config.yaml
model: "contrastive image-text model"
dataset: "photos with spoken descriptions (Open Images, Localized Narratives)"
train_examples: 50862
image_size: 64
crop_scale_min: 0.7
horizontal_flip: true
tokenizer: "char"
vocab_size: 53
loss: "sigmoid"
embed_dim: 256
encoder_arch: "vit"
encoder_norm: "rmsnorm"
encoder_norm_position: "pre"
encoder_activation: "quick_gelu"
encoder_mlp_ratio: 6
encoder_head_dim: 32
encoder_fused_qkv: false
encoder_bias: "all"
encoder_qk_norm: false
encoder_parallel_block: false
encoder_inner_norm: false
encoder_drop_path: 0.1
encoder_patch_size: [4, 4]
encoder_conv_stem: false
encoder_layers: 8
encoder_width: 160
encoder_positions: "learned"
encoder_pooling: "attention"
text_encoder_causal: false
text_encoder_width: 128
text_encoder_layers: 6
text_encoder_norm: "layernorm"
text_encoder_norm_position: "pre"
text_encoder_activation: "geglu"
text_encoder_mlp_ratio: 4
text_encoder_head_dim: 16
text_encoder_fused_qkv: false
text_encoder_bias: "none"
text_encoder_qk_norm: false
text_encoder_parallel_block: false
text_encoder_inner_norm: false
text_encoder_positions: "learned"
init: "torch_default"
residual_init: "none"
optimizer: "soap"
beta2: 0.99
lr: 0.0038
beta1: 0.95
shampoo_beta: 0.95
eps: 1e-08
precondition_frequency: 20
max_precond_dim: 1024
one_sided: false
adamw_lr_other_params: 0.00086
grad_clip: 3.0
steps: 6400
batch_size: 128
epochs: 16.1
lr_schedule: "cosine"
final_lr_fraction: 0
warmup_steps: 640
weight_decay: 0.06
adamw_weight_decay_other_params: 0
Rows from block 3 of the image encoder of a small contrastive image-text model, named by matrix and row number. Rows with one number belong to one neuron. Each number is 50 + 10 x the weight over its row's rms, rounded and kept within 0 to 99. All counts start at 0. After the name is the row's rms in percent of the matrix's.
After each neuron's rows are labels from the 100 images, of 14976, where the neuron reaches its highest value: "patch colour" is the nearest of a few named colours to the mean colour under the peak; "top examples" is what is common among them. Only what is clearly more common there than usual is listed. The data: photos with spoken descriptions (Open Images, Localized Narratives).
# fc1: MLP up (encoder.blocks.3.mlp.fc1.weight, 960x160), inputs 0-79
# fc2: MLP down (encoder.blocks.3.mlp.fc2.weight, 160x960, transposed), outputs 0-79

fc1.26 099:48 42 33 51 57 42 34 59 54 65 48 36 35 47 50 39 64 53 24 44 40 49 60 56 59 46 45 60 44 45 74 44 55 57 57 45 39 56 49 32 56 56 55 45 39 60 42 54 39 39 40 39 46 67 40 42 49 37 55 38 55 62 69 54 55 46 63 52 63 43 53 66 62 65 60 57 46 41 49 35
fc2.26 096:45 52 37 53 40 52 43 45 58 37 52 70 64 49 45 51 63 44 81 39 56 52 59 58 73 43 40 48 35 52 50 77 55 56 46 56 47 46 48 36 52 33 49 59 53 49 61 52 45 66 44 43 30 56 35 65 50 41 61 63 61 28 55 57 45 59 45 53 48 44 54 44 47 43 42 24 44 54 47 50
patch colour: grey
top examples: text has "ground"; text has "people"; text has "grass"; text has "wearing"

fc1.438 106:54 29 45 64 67 53 44 64 58 49 48 42 47 49 41 55 55 64 42 64 46 29 15 49 61 45 48 46 66 53 50 43 40 34 49 39 44 64 44 55 52 70 51 45 56 64 49 51 45 44 57 42 71 69 53 48 39 55 39 37 38 42 56 53 46 52 46 53 36 68 51 62 45 35 51 50 52 40 56 52
fc2.438 097:29 44 50 50 74 37 53 50 46 59 40 24 43 50 58 55 58 43 31 52 62 47 49 63 35 58 35 54 42 31 47 48 48 51 46 33 54 46 53 42 55 52 49 44 52 50 53 59 39 51 60 55 48 44 56 64 45 65 42 48 59 53 61 44 50 58 59 55 39 55 33 37 38 56 39 33 43 59 57 46
patch colour: pink
top examples: text has "wearing"; text has "woman"

fc1.420 098:58 44 45 47 52 50 45 35 55 36 49 71 49 46 63 60 66 61 43 29 49 53 33 39 53 56 58 48 62 52 53 42 36 48 64 57 66 45 43 44 47 77 56 49 54 62 46 33 40 55 38 52 28 51 49 52 52 53 54 44 67 54 39 70 47 57 48 45 51 60 58 52 69 52 49 52 62 47 37 38
fc2.420 099:45 54 43 53 53 38 43 69 45 44 50 49 47 59 45 45 48 40 62 54 54 46 50 57 30 49 48 41 58 52 41 60 49 47 43 20 33 53 47 40 52 50 53 61 65 46 73 76 44 41 40 62 66 38 44 57 45 55 47 42 66 55 54 41 43 50 66 51 43 63 67 48 42 44 44 52 40 46 56 42
patch colour: grey
top examples: text has "people"; text has "standing"; text has "grass"

fc1.121 104:57 51 57 49 63 52 34 64 43 41 55 69 46 51 35 73 41 56 79 45 62 45 54 63 54 36 36 53 32 39 43 70 45 61 52 57 48 59 57 32 59 56 48 50 43 34 42 52 38 64 54 48 33 43 60 48 55 57 49 41 41 38 54 43 56 67 41 63 42 48 43 41 55 59 36 48 42 44 49 70
fc2.121 102:56 60 36 46 44 60 57 45 40 55 49 41 64 21 33 47 59 64 48 65 35 51 65 54 52 53 74 60 54 63 46 60 55 38 56 41 53 36 59 60 36 41 63 56 40 47 44 70 62 36 41 60 54 59 54 46 46 66 38 40 57 56 47 29 42 50 58 38 53 64 56 55 63 47 58 52 47 63 57 40
patch colour: grey
top examples: text has "sky"

fc1.8 101:46 57 66 56 46 51 61 54 30 69 40 54 56 63 67 58 36 35 46 49 43 61 56 41 54 37 65 44 62 37 71 55 51 49 23 48 62 46 48 54 31 55 48 61 67 49 51 43 46 57 44 51 56 45 41 77 59 46 52 42 34 54 41 71 43 49 54 53 46 48 45 43 65 37 41 52 47 54 42 42
fc2.8 097:65 50 44 62 62 53 32 60 53 41 54 44 56 45 55 32 70 42 38 38 56 39 55 51 25 36 62 58 58 30 53 67 45 57 68 50 44 60 65 45 33 48 56 52 70 53 67 64 67 45 49 55 39 54 38 47 63 47 58 59 50 37 41 58 60 41 53 39 52 56 48 52 53 34 41 51 47 61 53 39
patch colour: pink
top examples: text has "sky"

fc1.35 100:62 69 55 27 59 40 52 46 45 50 36 44 78 45 72 59 52 58 45 63 44 70 56 50 53 42 65 46 40 53 37 39 54 55 55 46 66 43 45 62 31 54 48 43 47 48 55 30 52 50 66 53 53 34 51 31 56 54 40 49 63 53 43 41 60 53 49 57 50 49 45 50 40 47 52 49 57 52 45 56
fc2.35 106:58 46 49 63 51 42 30 62 54 45 69 52 44 59 55 55 63 50 45 48 62 30 53 58 58 51 56 56 62 36 54 56 51 57 38 52 53 54 68 51 45 51 60 62 55 54 63 47 41 38 72 47 46 40 42 63 48 30 53 46 47 47 43 50 40 64 48 33 60 55 62 47 48 57 45 60 54 62 42 55
patch colour: brown
top examples: text has "sky"; text has "building"; text has "buildings"

fc1.601 098:46 36 52 52 62 31 37 45 55 64 57 46 66 51 58 32 57 60 41 44 36 42 36 56 51 45 35 38 43 44 50 46 58 45 70 43 34 59 37 21 43 46 46 47 53 71 39 54 54 57 51 68 61 54 42 51 65 37 46 48 46 37 46 42 56 44 42 54 31 42 48 54 55 46 53 37 51 56 60 56
fc2.601 108:51 38 62 62 38 57 56 54 56 60 58 50 54 48 42 52 40 59 37 44 56 64 59 58 41 41 32 54 36 35 60 49 65 48 48 50 65 54 55 57 25 56 44 43 49 38 45 46 51 54 56 45 35 25 28 56 59 35 52 52 62 58 55 57 33 48 45 37 49 41 41 40 47 68 45 59 52 52 44 69
patch colour: pink
top examples: text has "trees"; text has "grass"; text has "plants"; text has "ground"

fc1.379 087:37 49 63 48 70 42 56 48 42 64 54 39 47 54 44 40 45 43 55 56 61 66 45 45 59 43 34 62 42 63 46 66 72 45 61 45 50 59 63 35 55 47 38 52 53 32 53 63 36 47 57 34 50 49 33 45 54 62 58 44 29 61 37 45 54 38 61 47 66 42 51 32 49 51 51 45 59 43 56 51
fc2.379 090:50 67 48 59 52 40 61 49 55 55 46 50 38 54 35 44 41 47 55 54 61 68 51 65 62 49 55 61 54 55 49 52 47 56 48 56 64 50 38 54 43 59 54 64 48 62 44 46 52 54 56 43 73 41 42 45 42 36 34 65 59 56 53 55 43 58 44 51 47 69 51 48 59 58 53 63 66 48 53 58
patch colour: pink; white
top examples: text has "standing"; text has "table"; text has "woman"

fc1.695 085:37 53 61 40 33 29 41 61 37 32 49 49 59 40 58 50 72 57 48 82 43 44 44 68 42 47 40 57 54 43 45 38 48 54 56 55 42 38 43 65 53 54 61 59 74 43 52 62 56 47 42 63 46 38 44 50 48 49 49 49 46 58 55 34 37 46 53 47 49 39 63 32 57 57 45 43 57 34 26 51
fc2.695 090:41 43 51 53 63 47 36 46 46 43 65 54 42 42 78 70 57 56 61 34 53 52 58 38 51 49 52 54 48 47 44 44 63 54 48 62 50 68 57 59 55 50 42 51 32 65 49 56 51 61 65 71 44 40 52 53 78 65 44 49 62 57 47 44 61 65 37 39 39 43 53 53 40 64 38 42 46 48 43 42
patch colour: grey
top examples: text has "trees"; text has "sky"; text has "plants"; text has "buildings"

fc1.599 081:48 51 50 52 54 57 42 48 62 49 40 44 57 66 55 37 41 36 41 48 41 35 42 61 40 42 57 57 51 46 62 71 66 53 45 34 52 62 54 51 37 44 55 41 50 49 53 67 42 48 33 45 56 42 42 48 70 62 39 60 55 36 51 47 42 49 41 55 37 42 54 46 47 53 42 41 56 42 45 62
fc2.599 089:56 39 44 60 33 46 50 38 76 62 58 31 37 37 42 31 61 49 69 43 42 46 70 62 57 50 38 39 47 48 62 32 65 48 48 63 70 59 43 57 61 44 46 52 61 38 40 39 41 52 50 53 45 57 61 34 37 45 54 54 62 52 56 56 58 44 44 52 53 45 52 60 54 52 66 38 44 41 37 40
patch colour: pink
top examples: text has "trees"; text has "grass"; text has "ground"

fc1.140 088:62 67 55 52 37 59 40 45 68 46 32 54 31 51 69 45 41 57 54 70 48 43 42 61 56 48 46 53 60 47 46 57 46 28 29 52 47 50 46 62 45 46 51 44 60 44 39 50 52 46 47 44 54 41 58 64 52 56 59 52 47 58 44 65 45 59 43 51 41 49 50 59 76 53 45 60 52 25 38 44
fc2.140 097:50 39 40 48 54 52 40 51 59 29 61 52 64 49 47 84 30 49 60 58 56 48 30 34 49 65 58 58 52 50 57 53 48 35 59 36 55 52 52 63 47 56 48 54 63 39 54 45 52 48 62 46 51 59 35 37 55 40 45 52 58 45 55 47 55 70 51 67 51 50 41 41 51 29 63 44 30 56 26 56
patch colour: grey
top examples: text has "food"

fc1.210 105:41 40 49 33 45 49 50 54 32 56 51 36 56 40 53 31 54 48 41 48 47 51 44 53 51 64 66 42 46 69 57 48 37 41 43 63 33 59 58 45 69 32 57 40 55 46 53 55 60 38 59 44 54 56 43 64 51 55 51 56 34 49 59 48 55 41 56 40 61 55 66 42 48 34 50 46 43 53 37 50
fc2.210 107:37 42 46 40 57 55 44 49 57 56 62 42 59 49 29 63 45 37 63 43 50 51 49 68 52 50 28 37 47 47 55 35 56 63 59 56 60 58 48 38 46 48 42 63 41 41 61 56 59 67 44 60 60 47 44 50 48 69 49 73 45 56 50 39 38 66 49 53 58 60 31 47 42 51 63 37 39 55 57 58
patch colour: pink
top examples: text has "woman"

fc1.372 089:50 42 50 56 55 40 66 52 27 35 42 43 38 52 35 66 43 57 72 50 36 62 63 34 35 56 57 59 46 49 35 59 41 45 43 20 57 45 52 46 47 48 36 57 37 41 46 59 52 45 71 41 40 60 43 44 69 53 46 46 52 30 43 44 49 56 53 55 58 43 36 45 62 54 48 40 55 35 55 58
fc2.372 091:62 42 52 50 40 60 53 52 54 56 58 49 61 46 55 40 55 66 50 38 48 57 50 65 58 70 40 57 50 43 44 55 47 72 58 59 52 53 61 42 62 49 63 40 57 43 68 44 60 58 60 46 55 45 34 48 62 49 54 53 36 48 36 51 52 41 51 49 30 26 44 45 64 53 45 57 50 48 51 35
patch colour: brown
top examples: text has "table"

fc1.362 093:46 41 47 56 72 50 25 57 44 32 32 40 62 61 44 65 48 54 45 46 51 49 32 43 44 43 40 67 43 58 27 52 51 48 42 54 47 46 59 47 62 62 62 42 27 60 40 38 55 48 43 52 37 51 62 58 52 60 61 39 48 59 72 57 61 53 59 45 41 46 52 44 35 40 46 48 46 53 26 39
fc2.362 096:65 53 68 39 43 35 61 58 45 47 59 61 35 41 37 61 42 50 51 57 48 37 53 38 26 60 46 50 42 47 63 30 45 63 50 48 44 58 45 57 46 54 53 49 33 53 58 49 50 46 55 38 44 61 61 58 44 55 34 57 64 66 32 62 51 54 47 50 48 52 51 54 61 51 38 47 49 64 52 39
patch colour: brown
top examples: text has "food"; text has "plate"

fc1.264 096:52 43 59 49 57 44 64 39 66 46 52 39 45 46 41 61 66 59 43 54 45 58 43 50 61 48 50 46 60 51 57 48 57 46 51 39 30 41 57 32 44 46 57 62 47 64 59 49 38 48 38 44 57 47 75 45 41 75 49 36 50 39 52 42 61 51 69 37 46 59 63 52 61 56 34 43 48 45 59 55
fc2.264 090:45 31 61 46 54 25 53 75 48 52 42 34 59 47 51 50 40 58 44 42 53 54 57 58 47 61 60 51 55 60 61 67 38 39 54 56 43 37 46 44 64 56 30 47 66 34 66 41 59 77 59 29 58 49 56 49 52 52 36 33 54 58 42 58 54 57 41 43 53 69 36 60 45 53 46 49 50 55 28 55
patch colour: grey
top examples: text has "wearing"; text has "man"