Weights of a small contrastive image-text model.
Model: 64-pixel images, encoder arch vit, encoder norm rmsnorm, encoder activation quick_gelu, encoder layers 8, encoder width 160, text encoder layers 6, text encoder norm layernorm, text encoder activation geglu.
Rows from block 2 of the image encoder of a small contrastive image-text model, named by matrix and row number. Rows with one number belong to one neuron. Each number is 50 + 10 x the weight over its row's rms, rounded and kept within 0 to 99. All counts start at 0.
Before each neuron's rows are labels from the 100 images, of 14976, where the neuron reaches its highest value: "strongest on" is what is common among them; "colour at peak" is the nearest of a few named colours to the mean colour under the peak. Only what is clearly more common there than usual is listed. The data: photos with spoken descriptions (Open Images, Localized Narratives). In brackets: how many of the 100.
# fc1: MLP up (encoder.blocks.2.mlp.fc1.weight, 960x160), inputs 54-107
# fc2: MLP down (encoder.blocks.2.mlp.fc2.weight, 160x960, transposed), outputs 54-107

strongest on: text has "woman" (34); text has "wearing" (34)
colour at peak: pink (53)
fc1.68:61 51 60 54 49 57 49 43 57 50 52 38 58 64 53 66 47 58 46 32 45 32 54 55 35 63 51 56 51 58 26 69 36 45 75 61 53 58 37 36 38 37 33 62 73 33 57 46 64 63 50 51 41 52
fc2.68:50 49 60 41 53 50 45 44 46 59 59 58 58 53 45 54 33 61 64 74 46 38 55 38 53 51 39 56 44 51 53 56 74 46 50 60 50 62 65 55 52 54 62 62 55 52 45 60 50 45 57 36 79 59

strongest on: text has "table" (34)
colour at peak: orange (32)
fc1.82:49 41 38 49 54 34 60 56 64 72 45 57 42 50 38 58 46 58 52 49 50 62 35 56 63 40 53 43 49 44 36 44 41 68 52 64 49 71 35 47 57 40 62 56 39 44 41 55 69 37 63 58 56 43
fc2.82:46 55 68 59 49 55 41 47 51 35 47 64 61 79 39 41 64 60 42 40 46 32 60 49 61 57 58 65 56 48 57 37 52 37 54 31 65 55 44 57 68 58 50 46 53 51 49 57 40 66 53 60 61 55

strongest on: text has "woman" (26)
colour at peak: pink (25)
fc1.732:32 27 70 57 52 52 53 37 64 53 46 40 67 43 46 31 32 47 59 38 41 49 42 38 53 67 72 55 62 56 49 41 58 51 43 45 40 48 42 63 38 47 66 42 45 41 51 51 52 44 44 61 54 60
fc2.732:56 52 54 50 52 36 54 43 51 57 45 60 43 46 50 59 51 55 66 47 47 67 73 71 57 45 53 58 40 51 42 55 46 63 52 38 65 32 29 27 44 54 38 46 51 49 40 34 43 44 18 51 55 59

strongest on: text has "wearing" (34); text has "woman" (27)
colour at peak: pink (31)
fc1.748:59 59 48 40 49 45 50 48 36 49 54 49 46 58 51 54 36 56 76 58 53 47 43 56 65 75 42 48 35 62 34 48 46 49 45 55 38 36 41 46 53 51 53 52 44 42 61 48 57 62 56 45 60 42
fc2.748:50 56 65 52 52 56 46 71 51 64 49 48 44 45 58 51 40 44 46 37 55 54 48 43 46 53 53 54 57 69 52 47 29 53 56 67 53 56 37 47 43 29 53 52 43 44 52 62 48 37 47 55 44 40

strongest on: text has "wearing" (38); text has "smiling" (28); text has "woman" (25)
colour at peak: grey (63)
fc1.24:42 45 46 42 48 38 65 47 56 39 63 51 50 61 34 61 52 36 45 62 38 49 55 40 26 48 64 62 61 52 50 62 63 45 50 50 54 59 55 62 62 47 54 44 69 60 43 70 48 40 51 66 56 61
fc2.24:40 55 66 60 46 53 52 59 45 51 69 60 36 54 45 54 46 66 51 49 63 52 55 64 54 46 58 42 51 50 59 46 43 42 51 51 59 62 77 50 41 70 45 56 53 54 65 38 36 55 46 40 62 41

strongest on: text has "wearing" (33); text has "woman" (29)
colour at peak: brown (78)
fc1.424:55 54 58 64 40 48 67 47 51 47 62 57 49 45 45 48 59 45 58 37 40 44 46 33 57 41 52 45 59 50 75 46 53 61 43 60 48 49 41 51 43 49 54 53 50 38 69 42 32 58 58 53 45 48
fc2.424:47 56 56 41 50 42 43 43 40 58 58 64 67 53 61 60 52 51 47 52 35 34 59 57 52 48 43 52 51 46 31 63 45 49 32 49 39 35 54 59 40 51 57 45 58 44 48 63 49 53 46 59 56 53

strongest on: text has "table" (32)
colour at peak: orange (31); pink (26)
fc1.694:42 62 65 48 57 49 46 61 64 31 40 41 65 53 45 41 57 62 40 53 47 54 49 40 41 53 62 64 54 42 38 45 55 52 54 59 44 30 57 47 71 33 44 60 40 52 40 53 61 56 67 44 60 52
fc2.694:52 59 54 40 50 38 44 53 57 53 50 32 71 47 59 58 38 69 50 64 47 57 57 47 55 59 49 39 24 46 44 40 60 58 70 46 49 44 44 63 41 66 53 62 54 50 49 43 55 31 45 51 37 65

strongest on: text has "woman" (25)
colour at peak: pink (30)
fc1.259:59 67 48 48 44 64 46 33 60 56 40 42 64 48 45 47 60 59 59 51 49 47 42 41 28 60 63 54 20 62 53 60 48 35 34 60 45 57 31 51 47 59 48 39 33 35 54 53 46 67 49 44 45 36
fc2.259:58 48 49 48 65 56 49 40 38 34 53 42 79 34 58 57 54 55 67 29 41 66 42 50 41 52 59 65 56 40 57 60 56 46 41 55 48 56 51 52 51 50 60 45 46 56 41 47 51 52 37 56 44 36

strongest on: text has "trees" (61); text has "grass" (41); text has "plants" (40)
colour at peak: brown (72)
fc1.676:50 48 49 40 42 48 53 35 56 64 38 50 41 52 55 54 56 45 43 51 53 41 39 49 52 60 49 65 48 49 47 72 48 48 64 46 40 51 65 58 32 62 50 34 52 36 54 54 46 43 63 48 39 39
fc2.676:44 51 61 42 49 63 45 46 50 39 44 51 67 40 45 63 34 37 66 47 60 43 56 52 64 58 42 35 58 37 54 50 46 60 38 52 62 57 50 33 52 47 45 47 60 53 65 44 53 40 62 62 50 71

strongest on: text has "trees" (57); text has "road" (29); text has "grass" (27)
colour at peak: grey (62)
fc1.221:42 46 58 23 42 23 37 57 44 54 58 51 49 48 51 48 53 50 60 60 40 45 40 56 51 54 35 66 48 44 48 58 45 57 47 71 31 51 46 47 55 38 50 45 55 48 43 47 56 43 44 45 56 54
fc2.221:56 50 52 33 55 50 65 43 36 48 48 73 55 48 38 44 67 43 39 56 46 56 51 46 69 55 42 42 38 31 59 51 59 47 51 38 34 44 45 39 46 50 56 52 40 44 57 45 46 57 47 66 33 20

strongest on: text has "wearing" (30)
colour at peak: pink (28)
fc1.461:61 46 60 60 39 49 58 34 66 51 52 52 63 61 34 48 46 52 53 74 49 58 58 49 54 42 42 41 55 45 60 59 67 55 40 68 44 59 46 64 57 45 31 53 57 40 49 62 61 52 57 55 60 41
fc2.461:50 83 41 70 37 46 33 43 43 40 52 55 43 51 33 49 37 31 52 39 58 37 48 69 44 50 54 70 48 55 52 42 32 36 48 43 73 49 44 52 37 63 54 54 51 52 47 45 46 52 48 59 44 38

strongest on: text has "sky" (82); text has "buildings" (32)
colour at peak: white (73)
fc1.742:63 31 53 49 51 50 57 26 54 51 60 43 35 41 59 68 54 69 65 49 39 45 63 52 47 79 62 50 42 57 40 52 35 56 60 53 40 44 49 63 46 56 52 41 40 37 43 57 48 54 47 63 50 36
fc2.742:62 49 44 46 52 47 62 41 69 53 64 66 63 61 51 46 52 43 71 49 48 61 59 58 50 27 50 36 51 54 69 27 47 52 55 43 59 51 63 43 54 63 66 43 42 63 46 42 46 59 51 46 41 60

strongest on: text has "trees" (64); text has "grass" (34)
colour at peak: grey (68)
fc1.546:75 47 60 53 60 57 52 47 53 63 55 45 46 53 52 47 58 40 37 59 55 47 51 24 38 47 50 54 46 45 48 63 37 45 61 46 53 55 66 57 56 43 62 29 61 63 59 34 46 48 48 36 63 38
fc2.546:36 53 42 47 38 50 39 49 56 28 44 49 58 56 46 39 41 23 54 55 66 50 56 56 43 65 61 53 32 45 51 51 57 78 53 48 55 58 45 42 50 60 49 63 29 58 58 54 45 54 56 56 58 27

strongest on: text has "wearing" (30); text has "woman" (26)
colour at peak: brown (87)
fc1.703:63 57 56 63 47 46 44 31 55 52 55 66 39 53 53 55 66 60 60 37 41 40 29 42 40 64 55 55 56 52 47 70 51 45 33 66 28 46 60 53 49 35 45 41 40 42 53 69 48 26 48 50 45 57
fc2.703:53 44 49 39 42 46 39 56 42 65 47 56 66 38 48 32 49 57 54 50 54 44 64 38 49 48 49 54 40 62 55 66 37 39 46 53 54 39 64 63 35 46 65 47 37 68 60 55 43 59 46 62 56 60

strongest on: text has "wearing" (31)
colour at peak: white (77)
fc1.236:62 69 59 53 46 66 48 44 64 45 53 53 55 50 53 38 33 69 61 35 50 52 62 41 58 48 38 46 54 43 56 45 63 67 48 58 51 57 40 42 49 39 52 55 35 35 56 60 47 50 52 53 59 61
fc2.236:51 55 49 50 54 52 45 69 44 65 43 38 52 46 52 52 29 44 75 49 47 45 55 37 42 25 58 40 54 48 50 47 41 57 60 57 54 53 47 58 53 38 59 69 56 39 42 57 41 43 48 39 34 48

strongest on: text has "woman" (33); text has "wearing" (32)
colour at peak: pink (37)
fc1.129:61 48 47 52 56 67 41 44 64 50 47 55 59 51 37 53 43 56 54 40 49 36 36 55 46 72 58 45 55 57 45 65 56 62 56 52 47 44 28 39 56 55 55 34 52 24 47 55 41 63 45 53 52 49
fc2.129:45 58 64 50 58 49 59 27 50 42 52 54 58 45 46 59 75 42 21 48 43 47 52 41 53 70 54 57 59 49 36 35 55 54 62 62 44 50 45 48 54 35 59 48 51 41 60 45 47 36 50 71 56 42

strongest on: text has "woman" (28)
colour at peak: pink (70)
fc1.422:37 70 74 42 43 38 41 59 33 47 53 34 58 64 35 75 64 42 46 59 67 54 45 54 39 54 52 43 42 54 60 47 41 34 29 50 42 51 49 49 49 50 73 65 47 59 75 45 24 53 44 34 43 31
fc2.422:40 39 50 50 61 57 56 56 51 56 58 49 52 56 52 45 78 48 50 64 52 44 50 55 56 59 41 32 43 44 58 41 59 45 40 52 54 41 42 49 57 39 72 58 42 50 73 49 52 51 43 53 46 74

strongest on: text has "sky" (55)
colour at peak: grey (75)
fc1.104:41 58 47 39 34 33 36 67 58 41 47 51 51 51 48 64 55 44 49 52 65 51 47 50 43 69 39 75 62 52 46 41 48 57 33 60 31 47 49 33 28 51 65 55 49 50 56 57 44 49 43 51 57 51
fc2.104:41 61 52 45 52 73 58 51 37 43 68 35 28 69 40 43 43 60 58 51 48 49 43 60 65 51 50 54 52 59 52 69 43 53 68 43 63 77 52 57 47 58 44 39 53 61 60 54 44 43 57 53 59 68

strongest on: text has "trees" (54)
colour at peak: grey (64); pink (26)
fc1.605:54 56 41 54 52 46 46 65 57 50 44 34 50 63 45 51 59 51 71 42 38 53 63 46 35 70 52 65 47 49 56 47 68 52 64 37 37 59 38 48 53 57 56 52 36 37 35 56 49 44 45 40 35 72
fc2.605:42 36 63 45 54 58 54 42 64 55 58 50 56 50 38 39 51 38 55 55 58 40 50 41 44 81 51 45 47 59 58 56 55 54 52 47 71 46 39 58 57 39 40 51 41 67 53 69 57 44 46 66 35 63

strongest on: text has "trees" (62); text has "sky" (55); text has "road" (26)
colour at peak: grey (77)
fc1.166:61 55 54 38 49 47 48 56 48 52 58 50 38 45 44 42 56 64 61 59 48 66 49 47 45 35 59 49 39 64 39 41 48 61 59 44 44 47 35 67 57 58 62 51 50 51 56 56 38 52 40 62 49 58
fc2.166:33 50 75 47 49 65 49 34 57 46 35 58 39 39 31 38 50 42 59 52 49 64 49 46 49 58 61 46 32 46 57 62 65 67 56 46 35 45 52 55 50 37 57 44 62 65 46 52 64 48 38 46 69 31

strongest on: text has "table" (34)
colour at peak: white (34)
fc1.42:62 43 44 40 44 39 43 61 64 55 52 49 46 35 28 39 48 48 62 57 48 58 54 46 69 28 34 48 44 42 53 54 40 49 66 57 32 55 57 56 38 41 52 45 64 50 43 47 42 65 34 54 44 50
fc2.42:48 45 41 59 50 38 60 57 51 51 48 41 46 71 48 64 38 47 34 37 59 34 51 58 31 38 53 56 40 66 59 52 50 38 47 44 37 33 58 57 47 54 38 56 38 61 39 40 58 53 53 59 51 45

strongest on: text has "woman" (30)
colour at peak: brown (73)
fc1.150:36 51 50 63 59 53 41 49 52 53 49 57 58 42 59 51 60 62 51 38 55 66 30 44 41 66 64 40 33 41 53 65 36 50 60 41 46 45 66 36 47 46 58 41 33 53 42 39 64 43 52 61 52 54
fc2.150:58 51 29 42 50 52 55 55 43 41 72 46 64 57 50 37 41 60 60 50 63 54 52 44 59 66 54 57 50 42 48 64 45 51 60 47 53 47 52 53 46 56 53 60 55 44 50 46 38 49 50 58 54 67